{"arch": "vit", "model": "image embedding model", "dataset": "photos of plants and fungi (iNaturalist)", "train_examples": 45211, "image_size": 96, "crop_scale_min": 0.5, "horizontal_flip": true, "color_jitter": 0.1, "targets": ["order"], "num_classes": 54, "embedding_dim": 192, "norm": "layernorm", "norm_position": "pre", "hidden_act": "silu", "mlp_ratio": 4, "head_dim": 48, "fused_qkv": false, "bias": "none", "qk_norm": true, "parallel_block": false, "dropout": 0.05, "inner_norm": false, "moe": "top_k", "num_experts": 32, "moe_every": 2, "expert_mlp_ratio": 1, "experts_per_token": 2, "shared_expert": true, "patch_size": [8, 8], "conv_stem": false, "layers": 8, "width": 128, "positions": "learned", "pooling": "mean", "am_softmax_margin": 0.2, "am_softmax_scale": 16, "residual_init": "none", "optimizer": "adamw", "learning_rate": 0.002, "beta1": 0.9, "beta2": 0.95, "eps": 1e-06, "max_grad_norm": 5.0, "max_steps": 26400, "batch_size": 256, "epochs": 149.5, "lr_schedule": "step", "warmup_steps": 2640, "weight_decay": 0.02}
Rows from block 4 of a small image embedding model, named by matrix and row number. Rows with one number belong to one neuron. Each number is 500 + 50 x the weight over its row's rms, rounded and kept within 0 to 999. All counts start at 0. Numbers have three digits each.
After each neuron's rows are labels from the 100 images, of 14848, where the neuron reaches its highest value: "strongest on" is what is common among them; "patch colour" is the nearest of a few named colours to the mean colour under the peak. Only what is clearly more common there than usual is listed. The data: photos of plants and fungi (iNaturalist).
# fc1: MLP up (model.blocks.4.mlp.fc1.weight, 512x128), inputs 0-127
# fc2: MLP down (model.blocks.4.mlp.fc2.weight, 128x512, transposed), outputs 0-127

fc1.436:481495552542534421452416517540507565432391563499492486453443525499492624502597409579539506587473487557563516569388485432469537474519364555472495459499495473494490570462577429587496560516432402526468559546485416561573517458461540443494444494545515471555513488530493537512456548555458451498516443532498477493586481542490486547506503478390453474500439472527524511493594543560541481463552
fc2.436:473453458521476530485583564545575428522525418538527520510398535502491484469502594441467466503464544449439551486598535477536466539493487423543447567493447550630478476502473490595489456447545511413467518413437570458535479524520492478522515526521519529533548486443406543576513488534585433468583395591483531448470477508493454360479470544572475482540550463459552542611420505538460519507539
strongest on: kingdom Fungi; phylum Basidiomycota; class Agaricomycetes; order: Polyporales
patch colour: brown

fc1.53:432451536490527495515485530494509523490505330500543529525508309388495508524586558408528466527438496462507554585390521468479547585580425512473536436489483478537454503475470513517560491535443526522482473493446443522548500542509544537521572433492506496535532518484526545619524508575558555460450456450531481453476540583540558514540567434465469441450443418564466549511549426500512543518527
fc2.53:469413476486536604480533578510545462490464547487543443557499525493485477443464582596416370419470558492614506533576639524597496515447496491481453502517552511528533515531469552488441501485498489537475443461566515490533461477494552502554547436428503594437513524455492512373517465457550378459508513587475531456512502504481524442502480585557543511474518521496540413483512528459546361523497
strongest on: order Caryophyllales
patch colour: grey

fc1.201:520473435537465496497469432583526486550449538492516480458450466570447511480523383509551546574476512443541574610515501535529434501473490549553564493398552501488453528506506434525481533351452572587527529459488554512540476401523588483549431478515485486477478517566515434433489493527502319533485455448505487466488480412502543475526514498488466444492559572508554499534523433637538498525587
fc2.201:520496494511481488507520495467407503505500534487567387424499444470457560561485506499447509410566474487448540354424490480554493524414518476533550582533400504554468544503435493545501543557569479512484453363438499513424472500544589532446546563550536456481452525507524546493616443554476599476491524452546501445522497497518546451596424489537488436573457449471484553509471510557478632552508
strongest on: order Lamiales
patch colour: black

fc1.376:491515545454403513456510502511523558407432471519588528478429495471494659506545411515488514459467500593513479469448485367504462458448483550468565450483410529496504444540581491482380510569472452469503580504472583533481500501578493404487427589433540534590501546467518535470494467494413488441476471483480480478538527474498508511663506437500481477463551457514520508531539440502504583557453
fc2.376:479568438524517465575453570463515457539477473502519532498518492548452544472564451523568473518521526626514501516480531556580585603526475556520524418471448513515586413463432558492520560471608596487500510600459424447603433448468472553531555500502515538506494472452458493522528579463493453454513520410458438453505399541492515494520494464479473411405386547572492443481499566493491463506401
strongest on: kingdom Fungi
patch colour: black

fc1.247:459490509559577544463513459507456604513415416423457520615444509508434509442458461493484424524573492444494516542490442487466519506487512468466596474559554555508446565442557578475470475474452524553549407506375510468536487543463366479440490496415520436460537531526526498480515483439509522545484499516475652504454626529445449559563506514514515522513440451526509503554527533493516590437413
fc2.247:524557513511529445441389536521506499600453445535401461516501488513503496461514554470586599473470573486443448498449581424468520455444443412529505504443501386573470517475511460555548449527551490468535580483561575444426538499532546494533460550586449462453443516542488590496487541561507582471525541484458462465427492564580512496508459532508600397481497546417530485539421592524491409476526
strongest on: order Asterales; family: Asteraceae
patch colour: grey

fc1.20:515506500476414436528529521476513517498502448468528471450526517458495606389604420443516443524473595437536541517450452547505494494498509534488470375457465570548488443484489475521579550482498499371406558488442536468452400484524587600514535437490509440534545580487540481561514452556444539497524427462480521543598468524500501527574555439469514534560569572438461431513597548540532476457456
fc2.20:519525555465584451469483551610509596413483548475601564566522478491555465533495543524495587486573386517392536400468482419558523477510602437481441542484523551524479635537558488488456446494511506526425515422458496559506446401472502531500481494399491529496545533432447556471500533389470443493498497414491455461534507542559539385495457534539495471469516525478498490524521467513443563541507
strongest on: class Liliopsida
patch colour: green

fc1.426:481510578451525464376445502501514487505507445620488513517456449457520476546519517492484505475475423574486585548487529502454513511445493584382462486494570440510550552437497539498501531504433454446528516501488360462465487515448546546498494489517571507533576511434515511565570442520527434413539534481537524572486455638532577470537420479444539450447448465491446561519525364453478541511622
fc2.426:548484503554479515531515533599434538515463461562588526515436513521512506484413536515434525510538460429442470466518494411602504520385537547499554510488518562518506465560495480583517596456573565509587377402423396441500502509535553456507440562404489520457413493527507516477547391482495501463469512520494571453589570497451453588527432530463511469478495466501411520456471546509482471535591
strongest on: order Caryophyllales; family: Cactaceae; text has "cactus"
patch colour: brown

fc1.417:497456504536444556516516443490477445439471458517469485562486448426484566516427528510470572587519455533432522503500467534387436501544563473410508490491421498545442504550529494593567520509445552514540505456424464514508493485599457522504471588400512456489468477484581536559494483511543494469355568460566576457519492415467633546542557464412559533606434509442459473523430464484549507545539
fc2.417:496461518366451362491488454492529520519549556497514474494456475521570496466491516467477529499462594433510569479455474618511499449516565433504493464498511492529398450525591510547522562486459528546454515539517494524422548452388473483497556486487493434441492587423434565522467436487534437508473508502566389478466396543501541476482578460502512546502484520491524641457566506631536536582520
strongest on: class Liliopsida
patch colour: grey

fc1.334:423564518466514513372497496473471572552527442507466440583432433548472538446410460606522512563523535415558503557488471466505466530500442524482521452527516618452445545536536548500399482458479451534493445457492533527493562530523493414448539499358554430506516571588507556469548497427449526514516553455483539560509486515543512465553503533458506445536506457515441542466645559475510580472406
fc2.334:567482520581536516454522479549563488465436498516368447449463476528517456569504465454524550502547505551568526400482465567530417447509534511584494413504458500605436501455466524582507392492514564560566550483436466471481511524639572528547594524471423451548496515509533473420617518463587501427456564530509482485449406479576456521488517582442464490529492438458465504480502505459483508516445
strongest on: order Asterales; family: Asteraceae
patch colour: orange