From a checkpoint of a small image embedding model.
Model: 5.34M parameters, 96-pixel images, arch vit, norm layernorm, num experts 32.
Training: adamw at rate 0.002, batches of 256.
Rows from block 3 of a small image embedding model, named by matrix and row number. Rows with one number within an expert belong to one neuron, the router's apart. Each number is 500 + 40 x the weight over its row's rms, rounded and kept within 0 to 999. All counts start at 0. Numbers have three digits each.
After each expert's rows are labels from the 100 images, of 14848, where the router gives the expert most weight on average: "responds to" is what is common among them; "patch colour" is the nearest of a few named colours to the mean colour under the peak. Only what is clearly more common there than usual is listed. The data: photos of plants and fungi (iNaturalist).
# router: router (model.blocks.3.mlp.router.weight, 32x128), inputs 86-127
# up: expert up (model.blocks.3.mlp.up, 32x128x128), inputs 86-127
# down: expert down (model.blocks.3.mlp.down, 32x128x128, transposed), outputs 86-127

# expert 29
router.29:558442513506433460528477533446502447528470476524514528527503580462506436511425467468529553575525506475465545495500505494501555
up.4:532488452453540438490451498485494463510503516463451463514561496482530508426542479514515432503515500513539530447532474491569441
down.4:509470552448440482496527478538519572506530515500471496514475534551441471492576459432512540565491460614504505565484479480546547
up.5:485509506537530488497515546517480470503529573485488490520470530466521445514484508577536483473467506514545506521472562531444498
down.5:501555479466509483495483448518552505477531509511506490525558555509550503479540569473502494405426482512576537423544455435504511
up.6:393450538605528480504480488488470463503472486484524495519543513541492459478589450423455468506491509500513522458540554509555525
down.6:503547494487494504454454572485509516460602490515447513460401451540510490485435481468477548563497539487522533493467482471437505
up.7:497548515493544555493470519498478550508466552470483585430460471576527567407471503538494553430453497474483539530540512520537486
down.7:492401489544551478509446428447533499500458527427548482521541485538469456433510540540552507534423527477601452470509450473573510
up.8:500479469504522496542455516558520490490468499430514497482517443483582493510512504488496523467499496512535520470538509504507527
down.8:517482548542503505499464477510455506543495560513541447460522526518510456414526534564460509553526537487409522492515419569510499
up.9:472522506582472433514483447479470496495522579481488436422513466506480489512447489428533569489474548461466486488475555422505494
down.9:435497529503475525470484571509534490488510478511476500514513506473545556515497497584540520409474467506537527513465452489519519
up.10:496481478492485542448523536519520573555471552567463524512511509557531578494512544472500467456509432511539478517504456502498507
down.10:464508513449510562517505472516505618533448457459508499533546513547529452437523490525502579547447489495501462442512479438547581
up.11:472502478547534435498475432498472493524512522504516459546492439509567534431521499446502522489492558478509547497482523457487426
down.11:458507525490450538499527531482585521512543571514481505531443489468525558514511443474486494442518485463494531521450505373556528
up.12:518463554599511509536494495510444467479487453481523529528472442548493509489498451401464532518501505463460485474543577491517512
down.12:488457498483547490505499483526535512473483445565490428479518484479504572444533524580508480465556557538523520518517498505497445
responds to: class Liliopsida
patch colour: brown

# expert 7
router.7:537455486441535507496522488514469473443484549541448486577499495449491496518501428486443482475528513445462469415560516430530447
up.1:424508464492512594509454490543441494545518537448421502499503508570483502532434511500473452511475540522471478439415466528477545
down.1:531518546523495485496546471538512538494451470543509496524472495508451453579436464455563562443462487491544434600477506465512496
up.2:479484522518479446426414509476476463476533541505527430468445541528513563518509488444490514502523443550507491470471518504540544
down.2:535538449484443476525519458516515521433512572545480429448504527432464485524463525492536529577468423469552454474535430521539525
up.3:481459503579538525471525514487427521538532447508538497538548483429538466428532516494473488459544472610510513449482446544524499
down.3:433510522448465503486569484525476482419492496504508464481456514526518519476489503490500513468495509482429541430522526476449538
up.4:431500462534542482506570512473436536533536492506542540475548476484504545452528517486441543481535453539459521471528529570533470
down.4:586534541478498494504454528568511514464498523453509548473515543516573459476510517554488487514537542539492602471539495586467487
up.5:512573531528470457501518458482524557475541545491540464544512528469553468544449500525522486506509509549481509520450477501439472
down.5:528520485554516538562508478481503454503461451479590505440488511491497537515432494485531494409470534511494518497476487526451465
up.6:418492532481514513496524500470516451440569470476432454475513562498459497492461484546532505496499485479519441491472509540513547
down.6:538524528539505522558504565513481549431553534507498451476508531422562430485436470464529520503474456515500507482456506493531559
up.7:452480566562447448474561436554454471523533535488515541458471472459504512519536457392446520436504542570566511454489510513544526
down.7:490482505495493535523522519520528533446455501512483458447436499496551522496440540528526548575496480544440518502512485527492555
up.8:445466599483495499501537558498585510528512460459537578529471499470503518446527543463532462538469552470498553536481400573498502
down.8:523474473420551544536497445489439465457546481478573443505581579544494434532603509441514455485527522444537548451543500449551460
up.9:524494489496505438432408518521582503459535487527472530461513546459522551524489555472482488487522523497577504582501435492489478
down.9:445555458503488568523526572501456474559544414403454445429509537509456492472506471539522461537483572517477491485483502573495518
responds to: order Lamiales
patch colour: grey

# expert 27
router.27:462534489559523547513488476427557510483573505504485453533537447467530502481472520483499412496528503593557447467421493473515499
up.1:537445522503398456459492471508479520464479522522426501542528561514575448478522499465500542492519484488504520508508440534505503
down.1:482529446497517444509487535451526485458536475436463529492433541555525530477444512574438494555552481468509540526534521472438472
up.2:607470514474552482457505528501502523443557497526461483464544477482523512478566475472509505489517551495523488485492379479493507
down.2:501483492557542506510525507545523512514407487482468518462504479453480452483524462550514403442542454517520503515483489489439428
up.3:465577489468535512485474465507469604502509502482457529513535473479596512453451497578527488531531497512502536512483462486486511
down.3:541475451537501525500530485576537459468453513500434498481446471456449497414451515537555535464510563473450540451497519490478503
up.4:463437551512478451472433522532509485510512502462439509470502505478551541442514471512517486531476485489561521524520511484541459
down.4:541491501484455517452496538531491558510439518565452508483459509471501444453522489540495459485497532527490525520443572492493548
up.5:534481518524476482515483413537516532577515473483481492519482530485471547512480527536557503537423457483530506508514561487486495
down.5:485532486492462545499466574586530467524442494474558514499478489485505538527534496509455447421470497574485506551510515555450499
up.6:457540500531482486538481449529493441529512407475434436557482526537496480513520494549541519519423505481482476555531499478531497
down.6:556481538504504476453492482496462499520434524477442434427510533473481505469579528443437473498483535517437518508520546590528569
up.7:532502488532452512529452417517494510471475509485432533517530580523472418539470555548503506498501481468547475535485436509466478
down.7:477493526472503517488471548422535502482542428561541491520439568533560543496469561529419529542489439434441552479541487448530468
up.8:545548602494510516468544528481557514458505466524588495523565447588551470504571517437515555506470467515472567476517439503464537
down.8:515450526387556481506500437513455455475557444536474540505471486532490577577455430471524589505491478512500496490539456488464442
up.9:433494441558544511558508512533429485518516488406483462459505508541492394457519418449526535516431488479522467469546529450536549
down.9:556491570547461515562509531572465507444469460551495493480481480453491456528493496437463476466569509459477497470541456525564455
responds to: order Caryophyllales; family: Cactaceae; text has "cactus"
patch colour: pink

# expert 5
router.5:501547505572544521483475578476515498577505546448552458456498452497512478490546447470531521448571514573489571496459537501429459
up.1:368536450509514521527450455456513454514519459461427493544506523532488467533474449495526477615458514503465542523481562544456543
down.1:498462523481484505502518516583461535433471475469512473474519551494483509483556491493451451440496470493476500532494498459538493
up.2:435471552547462438479495447450477524482531475474424541554482562444520407503453473522514524509556574525511471521488474514510531
down.2:592545540514474487478463445449502499486438560511533529492480413510472488531485436464507551524469533467473454481522475419517537
up.3:547466497508466505540528477477536555478522475545488520517511468502567525498459532479472481570506485466410390445483376487547559
down.3:536515394466478521494530478528515538441521531460552509468508493481468524426510597574543479528516510488519488501460487463488474
up.4:473461530499529489494442532541532413500465464564483512495463544484475497477489451475498537462457579469464570512599540525492497
down.4:465519421499598567528466501381499502517591474515459438551503481477434536480535527487471493517502510491504509453429494472445518
up.5:478489486535475439484477491438521467459545493549499459579554488525522394483499414524577521578494556494509552495476502534447514
down.5:584500473469506553501603498582490474535485526605481506489502528504458445414551486488474413480546430491506453413505484482615543
up.6:500477557469532474541543516469553487484548429475472466464434590507501477554514532466446480518527508506466455502490479525467638
down.6:469523477483543457531506500517574455394467569516482549512437519535556481495530525528546547484498551457562524471506463467474523
up.7:539580496454515546531517541549496574522550468531530568541464495545430538472514586544492498480477448474452470514542478491517457
down.7:475533571528523444432500475532483499479542466488523490455457486553556475512476528475510533409500457522530446550535511459462564
up.8:500503440520482496473444508501385517485493576509494495466566523499545448403468531424505551482535527489549497478508443510502514
down.8:478445516433488526449563539508539508486454482520482462505475461511514559514494471506515509461537493544452520545518574523609485
up.9:434487522502480539522479497518525577521513532497439526483492468503562531497467562506469467579487522488429386501481444545541510
down.9:511501503528498464528514526484510486444454457506561528509506524480529510440518535590480423522463496533510508495431480417493462
responds to: order Asparagales; family: Asparagaceae; text has "yucca"
patch colour: grey

# expert 10
router.10:494480532430459531466499487440472452555540483510442466547442486519454464576397487563495488564498508519452461513429542486437575
up.1:474483510614523499544591474497529492481548442510449527476465555430456510493495575428481463499593488538451546502511513493500505
down.1:545500471519512522420497471442562448487544493483438533485458552470523513553500440558544541564485513435520532429485432496501462
up.2:385485484475509515613509483515432476521484542526501489513460464546563462459419489495435517521508556437481514477496491510453520
down.2:517475518493510527501444480468434461533596467487449430495511520453522517540495474506488570511455435513528542455400493470525511
up.3:548499518537541479461478477526400463508568536544463459517512499488460515525499519544473578480496447442509441532482492491471532
down.3:454544460447474439486527530542595504462539479499536400444486479519521493435518425475521535468456413510479462452550496517501493
up.4:589563479505467398522550481497550522519531466524470563500471479500474492468468567496523539502493472482517506540491556461579530
down.4:491517457568466524509490543417494541459434457462513436471460501519555577472478487546529523474491489513519534488496443480536494
up.5:491503588465510487486465484531510557514499576527499477580534473578597590480406498494503555485450511438430519560499445608451511
down.5:523499435519520513526491559555512470523423526413418488433509567463550461390554493568539523532402495500505473462507556454567515
up.6:479517371558492414594505498525485457548514513492460530411503568450496454521495552460458517527527454532486522530492541480494486
down.6:534479470568475528522479469514550412531487465472503519525494560500443581485521454525538525520545530525476558499432424514488456
up.7:451554562488474515392504531531519527501527570504517482496495520514530549525424496449504495482421475491491489529488538494482486
down.7:519526526521550487428547521483525536429488500515503508536580426511472491461534480472510554503544489567512519505459437488485505
up.8:442464523514486522432565466503536591494535586532496514488538458440624488512466538453519559472529587530520505532465392504497452
down.8:492501503439538505530460495520583454514474512529478540512507547489413469462571464492555554511468449510488482517494540491494528
up.9:472502424469602541587566517518507480517506466531461477511450536511473504465502487514406426485588476535438503476485538488472518
down.9:456506528473426467489474473465536498482537465472490542433516483452549532560466467509459530463506450494567514505473450528499532
responds to: class Liliopsida
patch colour: grey

# expert 20
router.20:466594425522575527547522525548489442460459459459479500442534486460464485524492479541483439478540535511485481541451496445511403
up.1:462536485504409502487468535581459519556504496479421535454456543512492425483513546514519503538486495493508504545480460613485534
down.1:426506475522505361517521466503514484551550465497480495446512473478549471459531519514481516454489517487514493506569495546541501
up.2:590520525524414486496454562515500467585479489485490448463492482545513550492513513492536524510503457503553519475469532498487521
down.2:469465463517511351517469484502496544516453597543486514506458426526535558566440405513495488492490455566465440557490439509556509
up.3:485526517493525499551507505475455462523496507455477536458374533519473431484473523479537499445416545392463522491587542568559509
down.3:460507571520502558486496475494446471466459539501408610470492584527488549530535536504502478450530457463444492496406495460531522
up.4:561527554467564502477539492507506516454495518515506455589488506510513444486538505505505491466456504420561537508579510523461489
down.4:475518571484483399479413515510493502553522502501518556425522464432475516481498503515499493554530583534504528437516501506489556
up.5:484554517604493495514515499467512532475521469531528536536491471489514444420497497479497520473533493600536512471482531473492519
down.5:480500475530501489525493469447495484493514503556518441484538559446504538516473526560516491543492439452511562569498492428465470
up.6:471521471559468542528474491596448489535505529492475469460453482489480485484444507427543488421556523483513505512502466503499466
down.6:467463575506435460512563485548532481469472564479502537491525419534525494425522530521500489463530489479441555558520556487494481
up.7:532438478517529486446454450479456471443572503479459437482497552490497473529460490470494524556614531533480463440487455529489502
down.7:503526457577492531465510456486566529499482514532427444507496504465516445525492431506594484491476545449513475504459461458449493
up.8:540487516453498529445575464562486506451503496456523463474421564466471521552517545477454485416504464468490511526518539510488525
down.8:554480509479501510438573482546565560473511458420519501543504458512458494469461536464479533495480520527469410422517534552513576
up.9:512429488523506459504462398499430450459523508457433529456482528496509504480449491490460521485513498487513450460506520601545503
down.9:500504482545483573454588472553490468524542535511461501477491472484497478467512458530505525429521541479526523486469450502466483
responds to: class Liliopsida
patch colour: grey