{
  "model": "image embedding model",
  "qk_norm": true,
  "dropout": 0.05,
  "learning_rate": 0.002
}
Rows from block 3 of a small image embedding model, named by matrix and row number. Rows with one number within an expert belong to one neuron, the router's apart. Each number is 200 + 20 x the weight over its row's rms, rounded and kept within 0 to 999. All counts start at 0.
After each expert's rows are labels from the 100 images, of 14848, where the router gives the expert most weight on average: "patch colour" is the nearest of a few named colours to the mean colour under the peak. Only what is clearly more common there than usual is listed. The data: photos of plants and fungi (iNaturalist).
# router: router (model.blocks.3.mlp.router.weight, 32x128), inputs 86-127
# up: expert up (model.blocks.3.mlp.up, 32x128x128), inputs 86-127
# down: expert down (model.blocks.3.mlp.down, 32x128x128, transposed), outputs 86-127

# expert 21
router.21,218,170,227,160,248,253,226,224,229,192,212,220,185,168,167,189,201,210,216,183,224,205,194,178,203,190,172,211,191,164,214,226,204,172,173,191,190,199,213,198,198,221
up.0,203,195,193,183,171,189,199,203,209,171,216,241,208,189,210,220,211,217,198,231,177,205,250,189,184,223,212,211,172,213,221,197,215,213,180,211,187,187,161,190,195,192
down.0,154,226,215,206,184,178,201,204,205,188,207,190,187,193,157,225,156,181,215,201,247,214,196,168,221,190,206,175,182,189,179,179,196,223,216,210,207,189,208,179,201,232
up.1,206,209,178,174,191,183,172,211,198,200,189,184,217,202,211,215,201,203,192,237,216,180,204,179,193,210,184,198,223,227,192,185,238,195,180,228,163,224,176,174,180,172
down.1,150,189,217,184,214,218,220,201,210,170,190,216,206,192,175,170,206,208,204,206,194,184,165,208,179,198,234,214,239,199,227,211,195,187,210,240,193,201,232,176,220,205
up.2,181,203,188,245,207,217,178,206,201,227,190,200,188,199,185,170,198,184,190,236,238,178,202,151,171,219,221,208,183,192,196,207,203,221,245,190,203,183,158,236,210,215
down.2,174,212,156,165,185,199,222,193,184,211,230,207,175,205,187,214,202,176,186,196,155,209,252,228,199,170,185,218,218,210,172,221,182,209,221,215,172,237,188,205,158,216
patch colour: brown

# expert 30
router.30,197,218,164,214,179,174,203,209,211,206,231,172,220,168,189,195,179,176,171,182,197,175,186,203,204,236,179,189,201,191,173,187,220,190,208,191,207,187,210,183,182,179
up.0,185,176,201,184,187,214,211,211,142,173,196,180,213,232,212,173,180,213,202,188,209,211,201,169,215,180,223,211,206,201,243,178,211,194,190,208,201,166,209,221,172,215
down.0,224,212,186,205,211,170,184,200,234,189,191,207,222,176,183,199,170,220,182,186,192,187,246,181,222,168,208,204,187,193,204,224,200,198,213,169,176,204,206,210,213,208
up.1,182,206,209,189,181,198,207,191,192,188,196,180,201,226,237,195,218,175,201,173,189,220,223,184,219,204,196,172,212,210,193,196,200,198,232,228,174,204,208,196,222,198
down.1,217,155,229,158,213,209,194,197,202,198,197,183,182,196,153,200,221,197,198,179,207,212,215,205,202,190,202,189,224,201,234,169,173,189,228,214,190,230,211,200,208,186
up.2,170,204,191,152,185,177,217,198,200,196,208,196,167,214,232,242,208,235,232,196,225,226,216,201,203,187,211,191,197,210,213,185,208,174,195,208,180,209,194,187,182,200
down.2,188,216,231,205,190,219,206,221,230,222,184,213,181,196,213,156,200,188,162,204,204,205,203,196,157,233,193,208,205,230,203,145,189,203,174,165,199,195,188,193,199,200
patch colour: green

# expert 14
router.14,182,205,176,147,221,210,196,236,220,197,214,223,220,203,184,196,206,201,177,200,164,206,187,203,222,202,191,223,172,197,203,198,229,179,199,201,165,198,193,189,208,195
up.0,208,230,153,218,204,204,171,207,184,240,206,200,129,188,197,217,192,198,208,219,219,185,208,196,197,198,219,218,204,203,197,209,193,181,200,210,189,193,216,197,184,181
down.0,186,199,191,220,209,141,180,203,181,155,190,205,198,205,189,195,181,182,205,181,187,212,185,200,221,191,219,162,182,195,222,200,230,231,219,193,222,198,189,184,210,191
up.1,210,205,219,201,179,185,196,200,194,219,210,195,225,164,229,206,198,190,180,194,215,197,196,186,199,207,139,190,208,202,200,228,199,202,239,187,231,206,224,214,154,220
down.1,182,172,235,181,189,197,203,195,231,238,192,199,195,226,200,196,217,203,219,180,203,220,235,190,173,243,206,194,184,221,201,176,171,196,197,216,178,203,229,212,219,228
up.2,168,185,176,206,224,208,205,208,192,226,217,187,204,254,197,201,185,194,189,147,217,193,199,217,206,140,228,174,208,199,185,197,176,232,222,169,203,213,210,195,242,199
down.2,167,217,167,213,220,229,207,183,206,196,188,221,222,212,196,184,227,233,224,212,165,222,208,197,189,180,204,212,211,197,195,208,220,184,188,206,199,201,227,234,213,180
patch colour: yellow

# expert 2
router.2,223,192,194,231,214,188,238,215,179,186,221,173,204,208,181,230,174,187,212,205,234,207,164,169,222,204,208,186,187,160,219,197,160,225,203,171,204,215,235,182,208,186
up.0,167,223,157,199,187,218,193,229,198,260,207,198,174,248,198,206,205,205,204,176,215,202,199,187,219,180,223,190,188,196,215,182,208,165,174,182,210,214,176,216,170,177
down.0,195,192,185,190,197,181,205,156,186,227,185,186,224,168,220,178,197,221,206,171,210,230,202,221,173,171,211,194,232,226,182,219,177,219,183,175,221,187,189,216,229,222
up.1,231,209,192,194,177,201,222,169,185,173,191,210,188,206,204,204,193,196,185,205,230,190,195,198,188,188,233,164,175,214,243,202,174,187,179,192,149,223,210,168,191,237
down.1,180,211,235,185,195,216,191,197,224,213,195,181,200,197,178,212,167,188,191,210,192,218,227,217,199,217,179,249,189,236,175,178,188,202,226,179,204,170,185,166,166,189
up.2,208,218,198,206,202,212,200,198,147,198,176,215,189,196,182,183,177,159,175,236,165,220,183,198,186,202,171,196,207,204,187,194,233,214,225,170,191,207,170,184,204,209
down.2,181,154,173,205,199,189,188,217,177,215,169,222,206,223,186,215,201,217,245,210,183,195,186,170,199,184,244,212,254,221,202,201,218,178,241,225,224,184,210,203,207,181
patch colour: grey

# expert 29
router.29,229,171,206,203,167,180,214,189,217,173,201,173,214,185,188,212,207,214,214,201,240,181,203,168,206,163,184,184,215,227,237,212,203,188,182,222,197,200,203,197,201,228
up.1,189,208,187,239,185,237,208,235,194,177,219,212,203,201,170,222,168,191,190,214,227,205,201,203,233,210,197,200,174,211,217,199,218,234,196,171,166,215,208,166,255,230
down.1,186,245,207,185,217,199,174,188,207,217,179,223,191,181,187,187,179,188,228,207,177,213,192,196,249,214,172,201,195,191,190,185,210,210,191,172,208,196,199,194,219,172
up.2,198,244,187,217,169,211,203,248,173,207,208,194,184,243,145,239,192,190,208,241,206,212,169,188,206,231,198,148,199,226,232,191,214,213,200,223,153,223,168,200,206,200
down.2,211,196,207,192,221,203,171,183,195,218,197,219,182,208,184,224,218,210,214,203,198,191,204,171,217,223,174,205,161,173,212,189,199,182,190,195,240,192,213,209,195,191
up.3,212,200,213,184,240,213,186,210,197,224,162,208,165,194,239,201,226,180,226,201,184,204,191,209,167,203,196,199,201,194,182,206,216,167,223,221,189,248,196,192,207,176
down.3,216,214,195,187,181,151,181,162,185,247,205,226,183,188,220,208,236,192,177,191,221,205,220,207,218,203,225,198,222,183,223,197,193,201,193,192,207,235,214,231,193,181
patch colour: brown

# expert 3
router.3,166,173,212,220,202,205,227,193,219,220,211,200,230,173,236,194,209,208,161,208,178,199,190,182,191,215,192,180,224,191,174,179,209,190,216,228,225,201,205,219,197,181
up.0,193,178,229,209,216,214,189,186,213,201,188,212,179,220,226,237,229,201,234,228,181,197,225,177,188,201,184,171,223,201,225,217,232,197,215,233,172,189,166,178,181,195
down.0,207,187,225,184,210,187,222,164,172,211,208,172,205,221,198,193,175,178,188,199,234,189,202,220,208,214,207,224,252,190,195,202,193,221,166,202,232,202,182,219,207,221
up.1,187,215,216,190,216,215,184,217,173,206,195,220,205,204,182,201,203,193,235,221,207,208,189,233,175,201,210,228,196,177,187,148,212,208,193,196,195,236,178,195,201,204
down.1,154,175,206,181,215,207,181,215,212,157,168,172,203,239,188,184,188,229,231,180,224,200,170,205,194,183,191,209,194,191,208,203,234,201,191,214,174,194,197,204,185,203
up.2,221,218,184,207,237,185,215,199,182,174,173,183,197,220,204,207,174,201,203,206,237,200,203,181,239,161,219,177,190,200,228,185,164,182,189,177,194,187,229,200,164,219
down.2,178,207,223,208,180,195,190,227,179,174,199,238,204,200,240,166,175,210,223,208,121,197,217,186,187,198,211,183,178,237,215,189,234,206,208,199,172,186,196,193,217,216
patch colour: brown

# expert 12
router.12,165,167,214,226,210,185,222,194,208,174,202,173,211,183,228,219,204,171,215,212,214,197,214,175,187,220,168,147,226,209,204,217,227,224,209,205,174,212,194,216,204,213
up.0,193,221,204,195,199,205,205,191,170,206,227,192,182,209,175,178,189,195,186,211,203,207,215,215,178,169,202,179,194,204,164,182,201,196,226,203,204,174,193,202,174,183
down.0,212,225,204,219,200,221,189,214,191,202,190,190,177,225,203,203,175,199,210,190,187,219,213,189,191,177,201,188,168,196,197,217,208,213,164,198,215,168,192,230,190,186
up.1,203,207,186,186,194,238,204,214,231,213,192,194,192,210,186,171,199,197,153,210,211,232,196,192,190,215,195,204,200,208,160,226,212,205,199,235,206,189,199,208,161,214
down.1,227,173,193,195,220,216,176,192,211,193,165,197,207,197,162,172,234,185,175,200,194,202,243,179,204,202,187,180,226,214,200,191,180,222,209,191,211,220,187,210,205,191
up.2,180,202,214,204,238,208,213,167,242,198,206,189,205,213,204,191,217,201,135,179,186,235,204,219,231,202,196,193,210,186,190,182,199,208,194,195,201,197,195,215,206,229
down.2,222,214,229,197,208,184,221,209,179,247,203,237,237,197,203,193,177,162,221,203,223,182,182,155,175,221,217,184,210,186,205,185,205,180,187,194,229,222,218,208,202,208
patch colour: grey

# expert 18
router.18,205,183,181,197,165,219,219,213,196,180,215,216,235,165,187,197,195,198,153,217,198,235,193,192,227,253,197,211,184,201,197,195,227,202,202,188,191,219,160,196,234,250
up.0,183,204,197,201,196,214,245,207,221,228,198,221,208,201,181,210,200,209,210,201,211,203,187,163,197,205,207,203,171,176,220,218,210,215,177,193,188,152,232,243,187,216
down.0,179,201,203,198,221,199,201,191,182,165,174,201,202,247,193,185,160,180,191,187,214,213,216,221,203,167,174,181,264,239,173,201,200,214,200,215,148,190,198,198,196,221
up.1,233,203,207,216,205,199,223,167,166,193,186,198,192,190,189,171,202,212,231,208,226,188,202,185,133,199,193,219,233,197,201,169,197,165,205,220,217,216,224,212,193,169
down.1,231,175,220,193,245,196,170,215,190,212,197,177,193,214,187,217,216,202,204,198,171,211,194,186,196,230,174,154,217,204,218,196,176,239,202,209,205,190,178,173,201,209
up.2,190,229,228,178,207,231,197,220,180,201,174,196,207,219,162,192,171,204,209,179,204,176,180,185,203,219,226,215,213,207,201,177,196,168,219,196,166,226,237,185,194,219
down.2,211,186,200,223,178,187,202,194,162,216,175,187,190,215,209,177,224,177,183,201,223,196,191,174,172,207,175,191,216,207,184,232,213,198,223,172,210,217,203,235,225,218
patch colour: black